Weights of a small model that answers yes/no questions on an image's attributes: encoder layers 6, fusion encoder width 192.
Rows from block 3 of the fusion encoder of a small model that answers yes/no questions on an image's attributes, named by matrix and row number. Rows with one number belong to one neuron. Each number is 128 + 32 x the weight over its row's rms, rounded and kept within 0 to 255. All counts start at 0.
Before each neuron's rows are labels from the 100 texts, of 14848, where the neuron reaches its highest value: "fires on" is the input token at the peak. Only what is clearly more common there than usual is listed. The data: photos with spoken descriptions (Open Images, Localized Narratives).
# fc1: MLP up (fusion_encoder.blocks.3.mlp.fc1.weight, 384x192), inputs 0-191
# fc2: MLP down (fusion_encoder.blocks.3.mlp.fc2.weight, 192x384, transposed), outputs 0-191

fires on: "building"; "windows"
fc1.183 [122 160 112 138 121 129  87 110 117 125  73  62 131  67 105 143 130 135 128 204 151  96 144 173 136 161 115 124  97  71 140 132 180 130 115 174 106 184 159 144  98 172  99 144 157  97  95  97 164  97  95 138 137 136  91 160 156  86 121 110  80  71 134 148  93 213 135 149  69  87 114 170 161 118 137 138 166 134 111 132  98 197 129 165  89 121 101 123 144 182  93 123  84 158 125 136 112  84 127 169 158 162 129 167 170 170 105 116  84  56 110 122  88  96  81 197  81 142 186  96 143 149 112 158 109 187 192 190 172 132 138 125 139  90 150 105 100 135 134 103 136  99 100 144 110  72 131 144 103 142 118 160 171 135 112 153  88 131 113 152 103  87 124 145 114 134 113 194 157 145 155 178 188 111  94  94 174 151 135 139  91 134 109  94  93 159 168 111 114  99 114 109]
fc2.183 [154 145 120 105 142 111  58 130 188 124 124  98 108 123 141 184 155 135 140 167 114 173 168 118 135 138 163 154 184 113 129 118 169  98 141  65 139 143 113  89 151  91 105 147  95 146 100 168 102 106 166 140 106 126 123 108 166 127 115 135  81 156 150 103 186  91  87 102 166 141  79 107 125 138 112 124 176 134 140  41 108 117  89 125 146  77 135 140 150 147 142  75 166 179 110  78 125 179 179 136  57 187 139 141 122 204 158 134  70  57  91 190 139  96 109 134 150 101 168 136 121 141 132 187  93 131 113  41 120 115 104 106 127 134  71 103 108 162 233  76 168 160  94 124 116 120 130  89 151 124 189 118  95 103  95 118  96 124 136 159 152 133 150 135 149  79 162 141 131 130 128 153 137 126 105  88 123 150 136 164 106  86 116 126 105 103 120  88 159 142 169 168]

fires on: "building"; "floor"
fc1.275 [139  83  67 136  90 163 195 118 111 156 107 153 128 108 126 109 128 155  90  85 104 130 152 115 102 119 164 161  79 150 191 175 145 127 134  63  93 181  87 136 151 162 119 156 116 160 123  75 104 128 157 143 120 112 150 119 118 165 119 179 100 102 156 150 169 156  68 145  95 186 115 176 149 165  93 136 126 145 152  54  89 122 131 146  92 118  88 131  95 132 165 166 150 128 133 150 121 111 120 197 145 144 157 151 192 127 159 163  94 133 119 106  89 183 143 128  78  63  69 111 152  86 165 175 131 102 108 135 139  88 110 168 133 166 132  82 113 156 126 135 100 158 113  86 128 167 191  99 166 102 189  71 129 166 193  90 122 110 136  98 163 142  97 140 127 148 179 104  96 158 139 117 103 146 153 132  81 185 158  84 102 118 119 133 123 122 150  65  44 109 113 112]
fc2.275 [ 73 160 136 122 105 131 103 153 125 164 150  76 137  74 104 151 130 140  86 129 166 147  77 197  73 126  58 121 106  93  17 102 145 160 102 180  98 115 164 108 115 131 144 135  96 109 113 171 152 169 134 105 119 128 105 134 164 146 133 157 134 117 174 137 145 134 116 164 164 112 124 119 138 113 123  66 126 138 101 184 154  95 126 126 126  38 185 134 100 156 143 136 116 124 143 133 106 108  70 118  99 150  96 140 175 106 142 128 103 128 176 155 163 231 133  92 152 132 163  72 165  79 131 129 105 151 150 107  86 108 132 142 156 119 125  84 180 149 124 145 186 122 143  97 151 150  80 189  84 109 127 168 122 116 159 113 174 119  94 173 148 195 154 137 143 160 118 139 116  96 119 108 119 124  57 133 160 127  80 109 147 112 184 119 186 147  93 159 100  58 115 109]

fires on: "white"; "two"; "corner"
fc1.90 [147  83  98  91 183  58  91  78  90 156 122 146 146 131 104 133 132 129 130 132  61 114 133 158 120 150 156 114  73 127 163 130 199  96 144 123 159 101 141 128  41  55 162 143  58 123 115 188 197  72 117 113 136 111 114 179 177 170 235 101 148 110 164 128 135 133 110 103 122 121 101 213 126 135 106 119  92 126 142  97  99 132 133 141 117 165  96 104 131 158 129 125 148 140 113 164 104 154 169 142 120 129 126 153 113  96  94 126 136 187 157 142 145 143 108 133 120 136  92 126 108 112 131 133  76 158 129 129  90  79  73 160  86 133 186 186 146 129 126 201 103  89  92  92 140 152  88 207 102  94 151 126 167 149 133  72 129 141  68 162 125 104 100  98  83 125 157 165 153  97 162  99 121 130 153 159 149 149  93 126 101 126 123 145 148  83 123 137 122 112 170 140]
fc2.90 [ 94 124 155 131  98  98 116 124 169 121  87 158 130 107 143  60 118  92 156 130 189 118 198  76  99 156  77 152 198 152 100 171 101 138 168 135 123 111  78 137 148 208 123 168 165 108  99  97 144 127 152 203 136 118  70  80  62 115  64  81 159  99 142 121  94 116  82 131 134 165 164  81 155  59 131 147 166 155  19 137  88  86 119 157 167  98 172 122 107  99 126 130 102 144  73 159 119 121 136 107 143 159 143 183 120 129 112 141 135 124 105  95 168  91 106 183 151 163 130 132 122 108 181 150 181 112  73 113 199 114 119 116 148  92 164 102 126 136  99 141 123 162 179 158 140 129 136  97 143 100 107 101 141 182 112 149 133 142 170 135 176 115 179 102 135 135 151 126 146 138 103 144 128 152  90 125 137 163 146 117 116  79 132 114  73 135 135 121 109 144  73 131]

fires on: "grass"; "road"; "green"
fc1.192 [131 118 113 133 106 139 137 190 166 153 127 100  88 136 129 155  82 169 138 103  71 146 181  91 117 127 151 139 129  92 114 109 128 140 122 116 103 142  34 184 116  78 130 103  69 190 165 146 181 185 127 169 165 127  71 103 138 169 125 183 117 144 147 175 132 126 183 157 171  82 143 113 153  67 156 145  99 125  78 139 154 170 114  95 130 111  69 146 112 128 142 107 148 168 122 133  96 133 183  96 110 130  93 138 120 180 138 186 130 142 174  89  83 151 167 137  87 105 131 130 113  87  40  82 158 121  42  80  93 141 136 129 183 148 140 136  96 113  83 186 157 125 146  77  79 155 139 126 130  98 121 169 123 103 102 128  99 129  88 103 158  84 109 142 118 133  85 175 112 156 104 106 128 138  88 127 159 204 145 152 115  96 120 147 154  92 120 125 170 147 119 150]
fc2.192 [143 143 142  94  78 133 103 123  82 120 116 162 116 156 111 134 132 110 147 123 115  95  81 171 131 197 122 116  65 133 104 173  97 158 161 172 155  89 177 121 149 160 148  98 152 107 155  60  59 122 147 168 100 187 161 136 136  87 134 103 114 161  66 145 118 120 157  97 123 130 151 120  97 117  94 176 106 117  48 113  83 121  88 139 144 228 169  95  71 203  85 191 137  65 141 155 142  97 129  76 147 137 122  81  97  68 151 106 123 127 136 147 149 123  89 149 149 114  84 143 162 159 122 108 151 160 117 122 145 149 139 104 101 148 144 125 132 130 153  92 109 153 114 116 129 101 124  75 170 107 120 126 175 110 142 163 158 161 110 151 123 166 168 110 107 123 193  91 127 156 178  84 154 212 191 139 159  71 102 108  85 140 144 113 161 125 108 129 128 108 159  80]

fires on: "white"; "sky"
fc1.236 [120 138 116  99 161  64 167 196 103 173 105  84  93 118 101 144 166 124  79 127  93 145 143  54 124  97 101  81 126 139 107 138 129 179 122 183 143 103 166 182 154 107 147 153 149 118 138 124 143 141 112 132 123  68  93 138 185 155 136  89 137  75 189 130 131 144 188  81 128 105 111 110  73 124 160 121 123 141 171  92  73 154 163 165  91 171 109 152 165 152 102 131 172  78 139 166 165 108 112 211 125 113 138 117 122 124 117 102 183 122 163  75 152  96 156 176 138  62 134 141 100 109 125  98  49 151 119 135 114 122 117 184 129 166 158 151 126 164  92 131 155 121 121  44  75 114  62 121 117 191 137 139 184 181 110  72 147 163 102 107 173 100 114 134 116 102 122 104 163 135 165  64 107 127 146 114 128 117 117 126 137 158 138 118 179 166 117 116 100 120 148 105]
fc2.236 [ 86 119 141 126 113  80 163 110 111 108 127 117 186 150  74 107 184 141  95 128 219 151 177  95 127 151 124 125 102 163  88 118 121 155 148  94 158 155 167 109  68 155  88 123 141 114 123 131 139  94 137 140 145 102  96 119 138 111 137  69 108 123 143  57 134 112 135 103 143 126 155 148 120 143  97 139 228 170 107 118 121 175  71 128 107 101 165 104 159  78 140 158 187 127  66 127 101 129 103  92 211 108 159 201  94 114  83 106 122 124 164  38 162 117 135 129 154 181 124 148  95  61 145 140 130 111 118 167 119  81 149 153 155 131 178  77  96 129 111 134  61 135 138  70 137 170 159 143  95 175 139 194 164 116 121 147 143 120 140 155 146 113 131  84 125  92 155 127 123  89 109 124 143 156 102 154 149  80 144  97 144 129 174 206  93 117 139 126 100 105 121 158]

fires on: "grass"; "house"
fc1.353 [162 123 144 153 109  92  91 179  87 119 173 118 143 138  67  75 133  99  72 129 150 119 165 152 157 120 122 118  98 135 179 125 140 155 143  92 144 128 125 113 102 178 141 131 157 163  93  90 110 130 153  95 172 139 159 108 122 106 127 131 140 145 130 132 140 155 153  93 169 128 135 102 162 109 120 186 144 126 144 130 101 104 129 196 130 140  97  78 193 101 115 144 104 131 109 121 118  97  91 107 104  99 177 155  99 133 140  74 137 155  92 145 139 154 137 103  69 179 122  73  36 127  41 105 171 120 175 136  91 202 205  43 131 134 163 181 175 118 116 143 140 105 116 119 120 157 187 149 177 119 120 119 157 112  67  87 128 132  96 147 146  97 180 122 187 147 121  58  99 138 130  98 162 150 130 155 144 193  88 105 121  56 143  90 110 181 127 122 128 106 151 131]
fc2.353 [134 162 135 100 106 112 190 130  73 118 149 114 114 128 153 164 114 117 137 172 102 111 119 159 152 169 140 146 146 145  55 155 197  79 150 133 133 145  84  65 145 126 140 152 118  61 142 136  72 115 163 145 155 108 106 142 151 150 100 184  85  47 134 182 148 121 114  69  94 125 103 198  97 147 165  66 160 152  92 134 106 135 123 129 139 124 121 125  87  94 113 160 153 151 156 166 133 125 199 145  50 131 129  61 106 161 150  47 119 169  94 120  98 169 113 150 163  93  95 136 185 120 178  68 135 169  63 129 113  97 125 145 134 123  88 174 154 139 108 126 101 135  90 158 158  90  89 137 173 158 180 124 139 103 157 161  70 130 135 120 107  84 121 150 104 128 110 124 147 115 171 131 163  84 140 148 147 117 136  93 152 156  63 146 174 113 116 129 115 187 110 135]

fires on: "white"; "trees"; "black"
fc1.43 [122  87 131 126 180  44 124  96 112 154 123  96 139 111 162 132 137 145 161 141 164 132 109 121 136 119 147 119 121 126 115 114 155 116 192 108 137 112  47 122 134 118 126 162 181 122 107 216 142  74 136 151  75 135 144 164  66 110 122 140 126  97 149 108 168 196 101 120 115 140 131 152 124  81 159 127  93 122 149 123 133  98 181 144 133 186 139 130 188 138 133  99 114 106 113 144 103  77  93 137 162  79 134 112 164 135 133 135  99 165 168 111 178 134  74 176 124 125 140 142 178  81 162 184 128 120  61 126 144 103  61 158 107 136  78 169  91  91  70  97 154 116 169 172 163 126 219 178 115  90 138 108  88 149  96 139 138 147  68 167 132  68 132 138 135 128 132 106 145 121 131 132  72  96 104  65 148 134  76 137 179 120 151 111 108 106  95  72 171 168 113 165]
fc2.43 [ 75 163 120  82 115 126 128 140 143  97 221 102 142  92 157 204 124 121 135 120 134  87 121 104 127 123 102 142  79 193 175 139 164 101 110 130 137 175 145 125  93 128 110 111 168 146  77 139 145  73 126 126  52 150  80  73 170 156 100 110 168  72 172  95 165 133 122  86 183 152 101  92 116  55 128 170 141 104 150 133 146 139 155 142 108 124 116 108 169 109 182  76 131  97  37 158 119  76 150 140 176 138 144 174 145  44  78 174 142 102 109  87 149  90  92 113 102  82 154 192 130 115 138 115 145 104  88 115  90 142  73 176 119 132 114 138 122 144 109 151 119 178 143 158 149 116 152 154 139 134 165 105 134 131 111 127 137 141 132 118 106 164 151 165 170  85 139 126 107 107 151 102 121 131 136 145 211 122 115 115 111 141 131 186 132 139 103 151 132 207 103  95]

fires on: "grass"; "ground"; "sitting"; "plants"
fc1.149 [138 136 135 205 139 163 120 172 145 130 102 144 106 111 104 133 185  98 146 162  82 147 168 117 155  93 128 138 157 157 161  82 142 105 118 133 139 125  80  96 161 106 151 111 143 115  84 137 183 155  94 138 104 161 125  86 124 136  69 149 130 141 170 193 113 134 130 122 147 155 130 105 116 121 156 101 126  86 121 114 113 167 110 143  66 147 110 177 170 112 191  83 110 123  48 101 176 209 190 115 115 193 115 153 118 101 164 104 121 179 128 122 152 128 133 142  91 114 150 127 177 184  85  54 125  97 139 109 147 202 135  89 113 107 104  85 148 130 116 133  46  71  89 156  92 162  76 112 193  95 105  71 162 151 176 104 110 136 142 164 105 103  92 193 152 126 123 116 181 134 115 177 116 127 110 110  78 158 141 112 106 139 111  90 132 107  81 115 151  92 121 152]
fc2.149 [ 98 112 168 122 117 167  96 166 149 103 155 154 151 159 125  98 171 134 116 115 116  84 117 112 141 142 165 122 226 104 154 106 106  92 123 158 160  98 140 139 141 108 126 112 172 130 174 119 103 112 147 158 114 120 156 166 158 170 103 152 144 149 105 169 114 128 188  94 130  71 100  94  81 178  78 132  83 117 134 175 136 121  78 152 119 130 125  73 116  80  93 162 111 116 117 154 124 104 109 126 107 100 182 106 103 128 158 123 164 190 139 121 164  98 184 118 105 195  86 117  76 128  22 113 168 124 141 204  75 138 121 132 150 170 168 185  99  67 165  54 129 155 126 177 126  76 140 112 106 102 100 133 163  76 130 103 130 113  78 152  61 154 165 126 144 159 156 128 112 177  87 157 121 107 156 144 111 140  93  93 127 116 110 107 138 131 138 196  98 134 146  78]

fires on: "white"; "blue"; "green"
fc1.74 [142  97  95 136  98 128 133 204  63 142 133 113 169 179 122 153 143 190 187 107 121  21  82 107 148 159 152 123  97 134 157 142 124 174 125 107  63 113 103  86  85 115 128 134 157 134 143 126 156 140 178 134  67  92 126 161  80 152  88 132 102 124  95 147  88 125 104 155 166 155 124 170 130 116 120 157 148 140 143 152 182 155 167 162  88 132 145  88 112  98 128  52  87 105 138 107 137 167 179 168 102 139 131  90 154 116 145 177 120 110  73  61 202 114 139 112 143 154  91 145 180 152 143 134 182 142  93 107 128 131  99 169 128 173 110 137 119 113 137 141 207 146 167 161  69 138 123 165 137  75 102 177 102 168 146 136  94  92 100  90 143  95 135 104 123  84 131 105 142 106 134 181  93 144 122 137 131  98  55 119 120 145 150 205 107 132 111 119 131 135 106  92]
fc2.74 [109 101 166 142 145 146 132 102 141 168 160 119 197 115 124 132 125 143  88 163 112 171 172 184  78 127 160 141 111 185 135 170 136  97 183  87 159  91 162 164 128 151 123 175 124 108 129 110 167 170 172 153 141 106  84 144  94 122 125 142 147 131 182  96 155 122  90 122 134 152 152 136  72 120  91 105 129 135 186 148 106 187  87 132 119  76 160 145  98  98 159 130 115  79  78 107  67 182  52 130 165 177 156 177 111 155 117 125 137 125 132 172 142 124  73 154 105 116  62 141  65  99 103 117 123  59 102 112 107 125  60 102 160 132 107 188 147  84 119 142  85 118 150 117 146 139  78 105 120 187 129  85  77 120  83 112  57 134 125 160 145 136 127 155 129 146  99 163  94 183 177 119 147 112  90 142 114 163 201 121 147 118 124 161 122 158 139  72 101  91 101 126]

fires on: "building"; "windows"; "buildings"; "pillars"
fc1.381 [133  98  82  78  85 166 143 118 125 118 122  75 111 111 151 145 137 170 126 155 101 136 155 108 203 175 135 130 128 117 109  86 159 139  94 146 174 206 129 161 129 108 127  98  89 136  80 210 169 128 124 184 161 115 126 128 147  81 194 150 154  67 128 110 152 142 152 128  85  84 136 153 101  83 140 103  90 129 146 125 121 155 100 183 130 149 131  96 111 121 131 117  50 142  79 126 101 131  94 161  64 138 134 130 147 168 133 152 105  68 152 165 163  67 150 113 136 149 122 124 143 111 141  76  93 121 170  82 156 161 107 128 177 147  77 125 109 174 132  62 161  91 153 136 185  94 118 190  94 142 111  99  90 130  82  94 122 117 172 145 142 147 150 106 203 134 157 153 156 152 112 119 125 163 162 144 149  85 148 114 114 130  99 214 152 129  72  76 100  99 105 156]
fc2.381 [ 69 133 135 110 121 131 165 125  80 131 171 144 110 129 121 135 156 133 156 174 136  98 148 159 141 114 138 162  66 143 152 149 172 115 130 112 155 144 110 115 141 136  95 122 102 122  96 121 116  26 111 116 118 175 136 140 152 135 131  82 139 124 180 166 114 124 108 141  97 164 155 142 126  85 135 167 152  78 162  91  45 187 107 131 110  90 100 152 151 117 155  92  91 132 135 133 141 177 147 140 140 121 153 194 204 158 152 134 179 148  74  47  89 137  84 184 145 112 118 127  86 109 136 158 114  93 157 118 143 120 155  64  70 140 133 104  74 125 155  96 173  99 163 148 122 140  61 130 168 131 214 152  85 104 127 118 147 134 142 126 115 151 142 210 122  59  54 130 111 117  92 171 120  46 106  87 155 166 102  90 151 116 130 145 131 141 120 133 173 134 132 153]

fires on: "trees"; "people"
fc1.37 [ 96 113 143 175 144 100 106 176 156 134  83 164 101 163 187 108 145 121 125 100 151  86  82 162 119 155 168 147 110  91 170 118 144 148  81  77 107 153 103  78 129 141 120 135 105 103 106 207 107 136 120 109 122 135 129 162 135 124 125 162 105 136 167 183 102 127 127  93 142 136 111 171  91  91 157 127  97 152 145  89 128 147 112 141 108 151  64  81 109 145 139 103 179 149  72 122 119 168 176 135 111 140  96 147  96  97 121  92 177 111 148 180 149 117 115 161 159 164  95 187 106  88  80 128  70 114  59 103 103 182 123 199  88 130 169 169 132 121  69  68  61 127 143 161 168  78 179 110  97 144 128  91 152 144 110 147 100 125 150 121 132 100 156 181 123  98 120  94 135 129 105 164 190  98 117  95  92 107 174  91 121 104 145 154 171  98 164 191 187 101 117 186]
fc2.37 [111 158 114  63 135 166 140 162 108  70 151  98 114 132  97 163 136 143 175 152 179 137 182 134 124  84 128 116  79 141 161 154 128 110 199 189  39 145 106 138  68 125 159 117  52 129 129  78 138 152 108 153 170 145 132 142 143 177  83 146 152  90 151 136 126 135 146 103  93 131 105 166 151 139 186 125 120 149 149 117 154 103 119 160  98 160 134 103 162  63 124  75 145 130 101 167 160 112 120  78 129 162 125 148 138 104 120  92  87 144 122 147 109 131 165 146  67  91 131 137  94 172  79  71 107 121 159 171 151 131  96  92 116 146  57 202 157  90 124 121 150 172  89 140  94 149 128 137 155 116 130 163 107  62 132 156 126 145 108 121 102  95 111 177 179 156 113  72 105 155  83 103 106  82 132  72 151 124 124 146 106 115 192 118 192  89 101 120 187 157 161 121]

fires on: "white"; "plate"; "item"
fc1.186 [ 78 107  92 152 157 121 131 122 108 133 125 105  75 152 112 117 128  98 191 119 157 132  96  13  88  82 128 139 107  96  92  99 202 135 152  45 129  80  99 185 134 113 150 182 124 147 165 152 167  78 125 142 135 160 105 127 220 141 114 102 128 149  69 211 143 152  78 126 120 177 103  79  90  96  82 156 136 137 142 117  99 146 148  89 102 145 121 124 130 182 157 128 114 162 143 143 176 115 100  77 142 183 137 150 126 164 142 121 121 138 118 133 170 133  86 158 109 131  81 132 136 119 206 134 175 144 109 124 141 153 100 119 180 135 152 163 142 146 121 122 122  91 165 134 162  80 121 116 172  92 107  84 137 142  73 154 198 126 123 182 152 177  92 102 123 126 152 124 108 137 114 150 134 107 134 129 106 142  68 146  47  95 140 124 168 124 150 106 117  84 120 132]
fc2.186 [148 141 119 131 125 128 138 116 149  64 193 116 161  78  86 167 189 120 111 129 133 138 152 110 203 142  72 123 185 156 151 111 102 192 144  99 163 133  99 117 103 193  88 122 145 123  74 119 165 177 148  95 143  94 122  93 106 100 113 140 117 113 104 111  51 135 144 113 156 114 101 111 170 153 146  94 108 102  92 151 128 168  64 103 144 145  98 185 184 124 147 120 171 132  90 102 116 106 116 132  61 139  99 124  58  92 100 176 128 123 137 132 122 137  97  95  52 138 117  88  89 115 112  97 109 166 163 131 113 134 121 147 105 121 183 157 118 135 148  57 127 182 123 152 150 146  92 158 100 122  61 145 122 101 165 124  78 151 113  84 148 175 149  78 110 136 219 145 124 119 113 157 190 144 165 193 134  81 141 126 115 107 162 129 134 176 151 150 119 164 174 142]

fires on: "building"; "tower"; "buildings"; "statue"
fc1.21 [104 108 101  44 130 118  92 138 103  60 164  47 163 130 140 124 127 130 157 140 113 155 149 145 135 104 121 113  61 131 172 104 149 176  85 161 179 161 122  96 137 126 125 145 119 173 100 116 107  77  97 139 154 152 142 151 161 144 128 111 157  90 140 136 155 117  93 131 132 146 141 146 174  91 112  76 112 102 146  93 104 150 155 104 134  93  50 108 145 175 121  60  89 169  97 161  89 170 124 106 137 162  80 125 162 126  78 122 143 104 147 181 147 118 130 139  60  87 112 123 168 138 122 163  89 189 158 134 172 130 161 117 145 114  99 126 102 188 130 118  99 135 115 190 158 155 140  77 108 138 151  94 105 141 142 106 137 111 162 178 193 128 198 119 143 104  76 153 162 194 106 126 126 184  94 115 162 127 119 138 132  56  69 148 123  99 153  72  97 130 159 197]
fc2.21 [103 119 114  62  95 166  99 144 161 160 145  99 110 111 161 161 148 127 149 114  76  89 103 186  50 145 173 133  82  79 141 117 143  96 126 139 179 206 138 121 172 105 108 128 113 142 124 143  99 114 104  66 105 102 102 106 110 157 161 150 128 122 142 107 126 163 124 114 133 157 135 133 146  86 118 138 120  90  78 205 114 126  86 128 158 116  99 132 128 171 162 117 147 123 159 178 155 137 148 116 127 159 184 144 173 179 130 107 163 124 147  44  98 116 161 139 110  94  68 111 139 130 110 151 155  42 150  81 114 128 143  90 133 188 139  96 112 144 159 153 224 154 140  80 134  92 162 159 183 118 133 103  85 147 111 198 155  92 147  92 102 124 172 132 173 106 101 162 131 196 105 169 117  76 116  84 151  76  90 121 128 101 102  98 141 154  92 116 159 147 148 153]

fires on: "white"; "blurred"; "plate"; "bowl"
fc1.357 [ 90 127 110  96 116 106 159 104 164  85 149 121  95 180 153  65 110 152 144  83 202 143 167 128 137 167  99 127 128 182  99 147 134 141 216 125 148 154 139 145  64 109 159 105 152 171 153 141 137 130 109 202 125  99 146 124 149  91 111 142 137 154 124 170 126 129 123 192 102 121  88 155 141 104 129  99 121 174 109 135 112 131 159 129  85 119 105 175 110 168 186  74 101 106 133 167 189  96 129 112  62 128 176 111 123 105 107 176 102 132  65 189 129  67 112 105  66 121  95 143 108 117 198 113 102 181  93 139 138  60 113  68 118 109 161 152 141 146 137 171 149 143 134 152 127 116 103 102 187  66 136  81 131 121 101  42 148 139 133 162 154 110 134  93 120 109 103 124 134 138 170 155 124 154 186 116  88 172  37 149 115  99 145 142 121 110 119 134 101 120 135 132]
fc2.357 [125 128 140 117 165 124 154  83 105 171 168 167 164 185 119  51 160 106 107 112 171 149 138  61 185  81 163 139 134 131 133 112  85 172  91 101  93 116 107 173  95 132 133 148 119 171 163  60  69 138 136 113 110 152 153 150 107 172 156 115 124 176  71  99 150 109  70  99 131 121 169  97  71 110 143 133 119 127  70 112  90 121 161 158 149 113 102 122 161 153 131  96  79  90 133 113 156 131 105 138  88 125 107 188  95 156 107 163 159  60 126 171 156  76 112 209 187  56 110 177  91 111  80 145 172 140  97 152 120 121 117 152 142 175 110 131 154 180  80 112 112 119 147 115 149 120 162 106 156 149 103 163 128 116 115 120  80 185 170 135 176  69 175 123 148 116 163 153 127 152 135 151 100 118 116 144 120 139 118 218 119 135  93 140 116  81 136 123 106  93 109 119]

fires on: "building"; "buildings"; "tower"; "tree"
fc1.272 [149 141 145 108 115 150 168 111 145 111  92  99 105 126 145 147  58 145 148 188 118 151  87 144 126 163 202 121 161  91 121  70 179 125  94 195 120 182 147  86 125 148 131 195 152 142  86 170  87 143  87 164 147 121 130  90 175 114 163 149 176  87 155 110 130  96 131 159  69 159 106  81 164  59 126 130 126 115  97  98 106 137 112 155 121 122 117 160 135 106 131 130 140  90 139 115  81  74 148 116  91 131 136 127 157 179 146 158 138 146 162 162 118  56 165 160 106 123  91 177 193 103 177 145 149 105 159 132 161  92  85 135  76 109 128  58  85 143 177 109 131  82  98 130 164 124  92 144  76 134  96 100 177 133 149 144  76 104 173 149 111 158  76 122 137 106  92 153 150 137 151 168 109 115 143  96 127 133 178 131 171  79 110  83 124 107 164  65 130 153  93 188]
fc2.272 [153 138  74  73  88 140  62 175 126 133 159 174 146 148 151 166 105 114  82 141 103 143 124 133 121 111 142 159 125 124 136 150 154 142 107 140 151 127  96  97 155 132 128 144 141 146 135 183 135 117 202 152 142 115 134 105  95  98 132 133 132 103 128 127 101 162 135 135 101  82 122 116 129 117  97  63 145 111 152 104  89 164 157 159 174  37 142 100 152 147 120 125 123 130 108  96  80 133 139 123  83  35 118 162 139 162 133 150 117 116 145 115  95  94 148 149 139 148 128 141 150 152 137  97  86 150 128 134 192 194 118 146 139 103 128 137 133 159 122 148 128 147 175  85 137  40 154 146  79 107 199 104  84 145  80 162  38  98 136  42 160 152 153 128 178  82 177 110  62 119 102 123 142  77 135 135 198 118 199  71 154 143 144 205 136 126 100 153 158 125 118 114]

fires on: "building"; "statue"; "windows"; "pillars"
fc1.15 [131 137 100 126 158 137  96 115  96 110 158 115 182  64  89 121 142  94 105 156  69 188 165 144  77 146 157 101  76 108 185 142 141 104 141 108 115 144 181 152 130 122 120 151 134 135  82 130 136  86 118 115 121 122 116  78 135 151  79 134 141  64 147 140 186 187 108 110 155 103 115 128 133 147 156 101 142 112 189 153 116 165 140 134  71  99 122 131 130 119  98 101 115 130  89 138 127 151 145 166 110 202 103 114 128 108 105 172 151  75 105  92 163 160 114 126  74  96 144 151 170 108 141 110  49 146 214 127 106 142 110 133 104 131 139 103  42 215 137 140 141 104 134 202 124 122 146 157 149 119 152 102 133 119  79  62 123 104 154 182 142 104 159 149 144  53 119 132 166 115 150 182 146 121 176 174 132 141 126 144  52 120 163 140 127  66 150  72 155 120 121 170]
fc2.15 [127 121  72  96  64 184  95 125 145 124 123 143 166 149 148  81 194 152  89 158 160  79  95 155 135 140 148  60 147  69 162 122 150 145 112 159 151 177  93 143 163 120 154 112 147 123 100 165 118 102 105 146  96 121 111 154 146 191 106 177 148 135 139 113  84 124 133 120 116 136 166 141 109 116 150 156 109 137  26  95  50 125 170 127 157  85 110 199 140 136 107 118 102 125 118 115 133 168 110 118 159 133  99 163 148 162 100 173 115  90 128 108 120 132 154  95 134 123 112  91  85 142 130 202 185 133  85  87 168 135 168 131 149 107 120  85 122  86 144 141 165 164 148  77  93  81 144 143 192 145 138  93  85 136 129 185 126 117 119  97 160 160  87 155  34 144 118 123 151 179 174 116 122 156 100 124 143 129 107 159  81 103  71  79  92 125 185 133 105  98 139 175]

fires on: "grass"; "water"; "plants"
fc1.365 [160 160  94 111 168 209 143  90 118  80 163 121 143 176 112 142 146 139 112 128 138 156 190 161 142 103 129 141 167 110 113  93  85 118 115 127 122 110  71 117 188 113 176  99  76 133  87 171 142 129 105 100 131 206 132 137 163 153 163 114 170 128 136 125 102 150 108 128 109 158 146 164 125 112 209 144 140 106 119 137 109  85 157  62 137 149 143 184 108 125 124 122  65 176 171 132 134 159 150 167 131  77 160 153 141 145 173 109 141 169 112 109 124 100 128 131 116 176 185  88 159  77  82 154 151 155 185 103 146  90 116 141 187 146 124 161 145  90 161  87 152 146  91  80 129 121 116 180 125  97 116 122 151 101  64 116  96 148 179 122 134  83 138 110  90 114  46 122 145 137 120 141  88  90  72 107 150 110 111  59 104  56 159  67  82 108 160 134 164 145 117 110]
fc2.365 [131 102 175 139 159  90 157 121 125 201 142 112 179 122 170 110 125 108 149 132 134 103 108 124 119 133 129 137 100 142  70 131 119 132 132 100 194 130 124  76 157  48  99 164 133 110 175 148 118 167 105 103 140  48 123 172  31 116  61  78 176 135 201 191 136 159 202 167 130 126 144 175 128 107 128 128 114 212 154 152 134  97 101 156 167  94 140 113 128 125 146  93 149  76 168 159 161 143 135 135  42 119 127 124 139 122 136 172  90 113  98  80 123 136  91 110  34 155  95 108 147 138 108 144 128 111 146 118 103 138 171  80 118 156 140  88 110 153 116 119 111 112 130 140 141  80 129 104 159 145 110 115  55 183 137 162 154 143 166 149 124  48 162  73 135 117 132 118 132 128  89 139 130 102 179 114 107 121 108 132 104 164 171 168 123 151 113 151 137 122 129 153]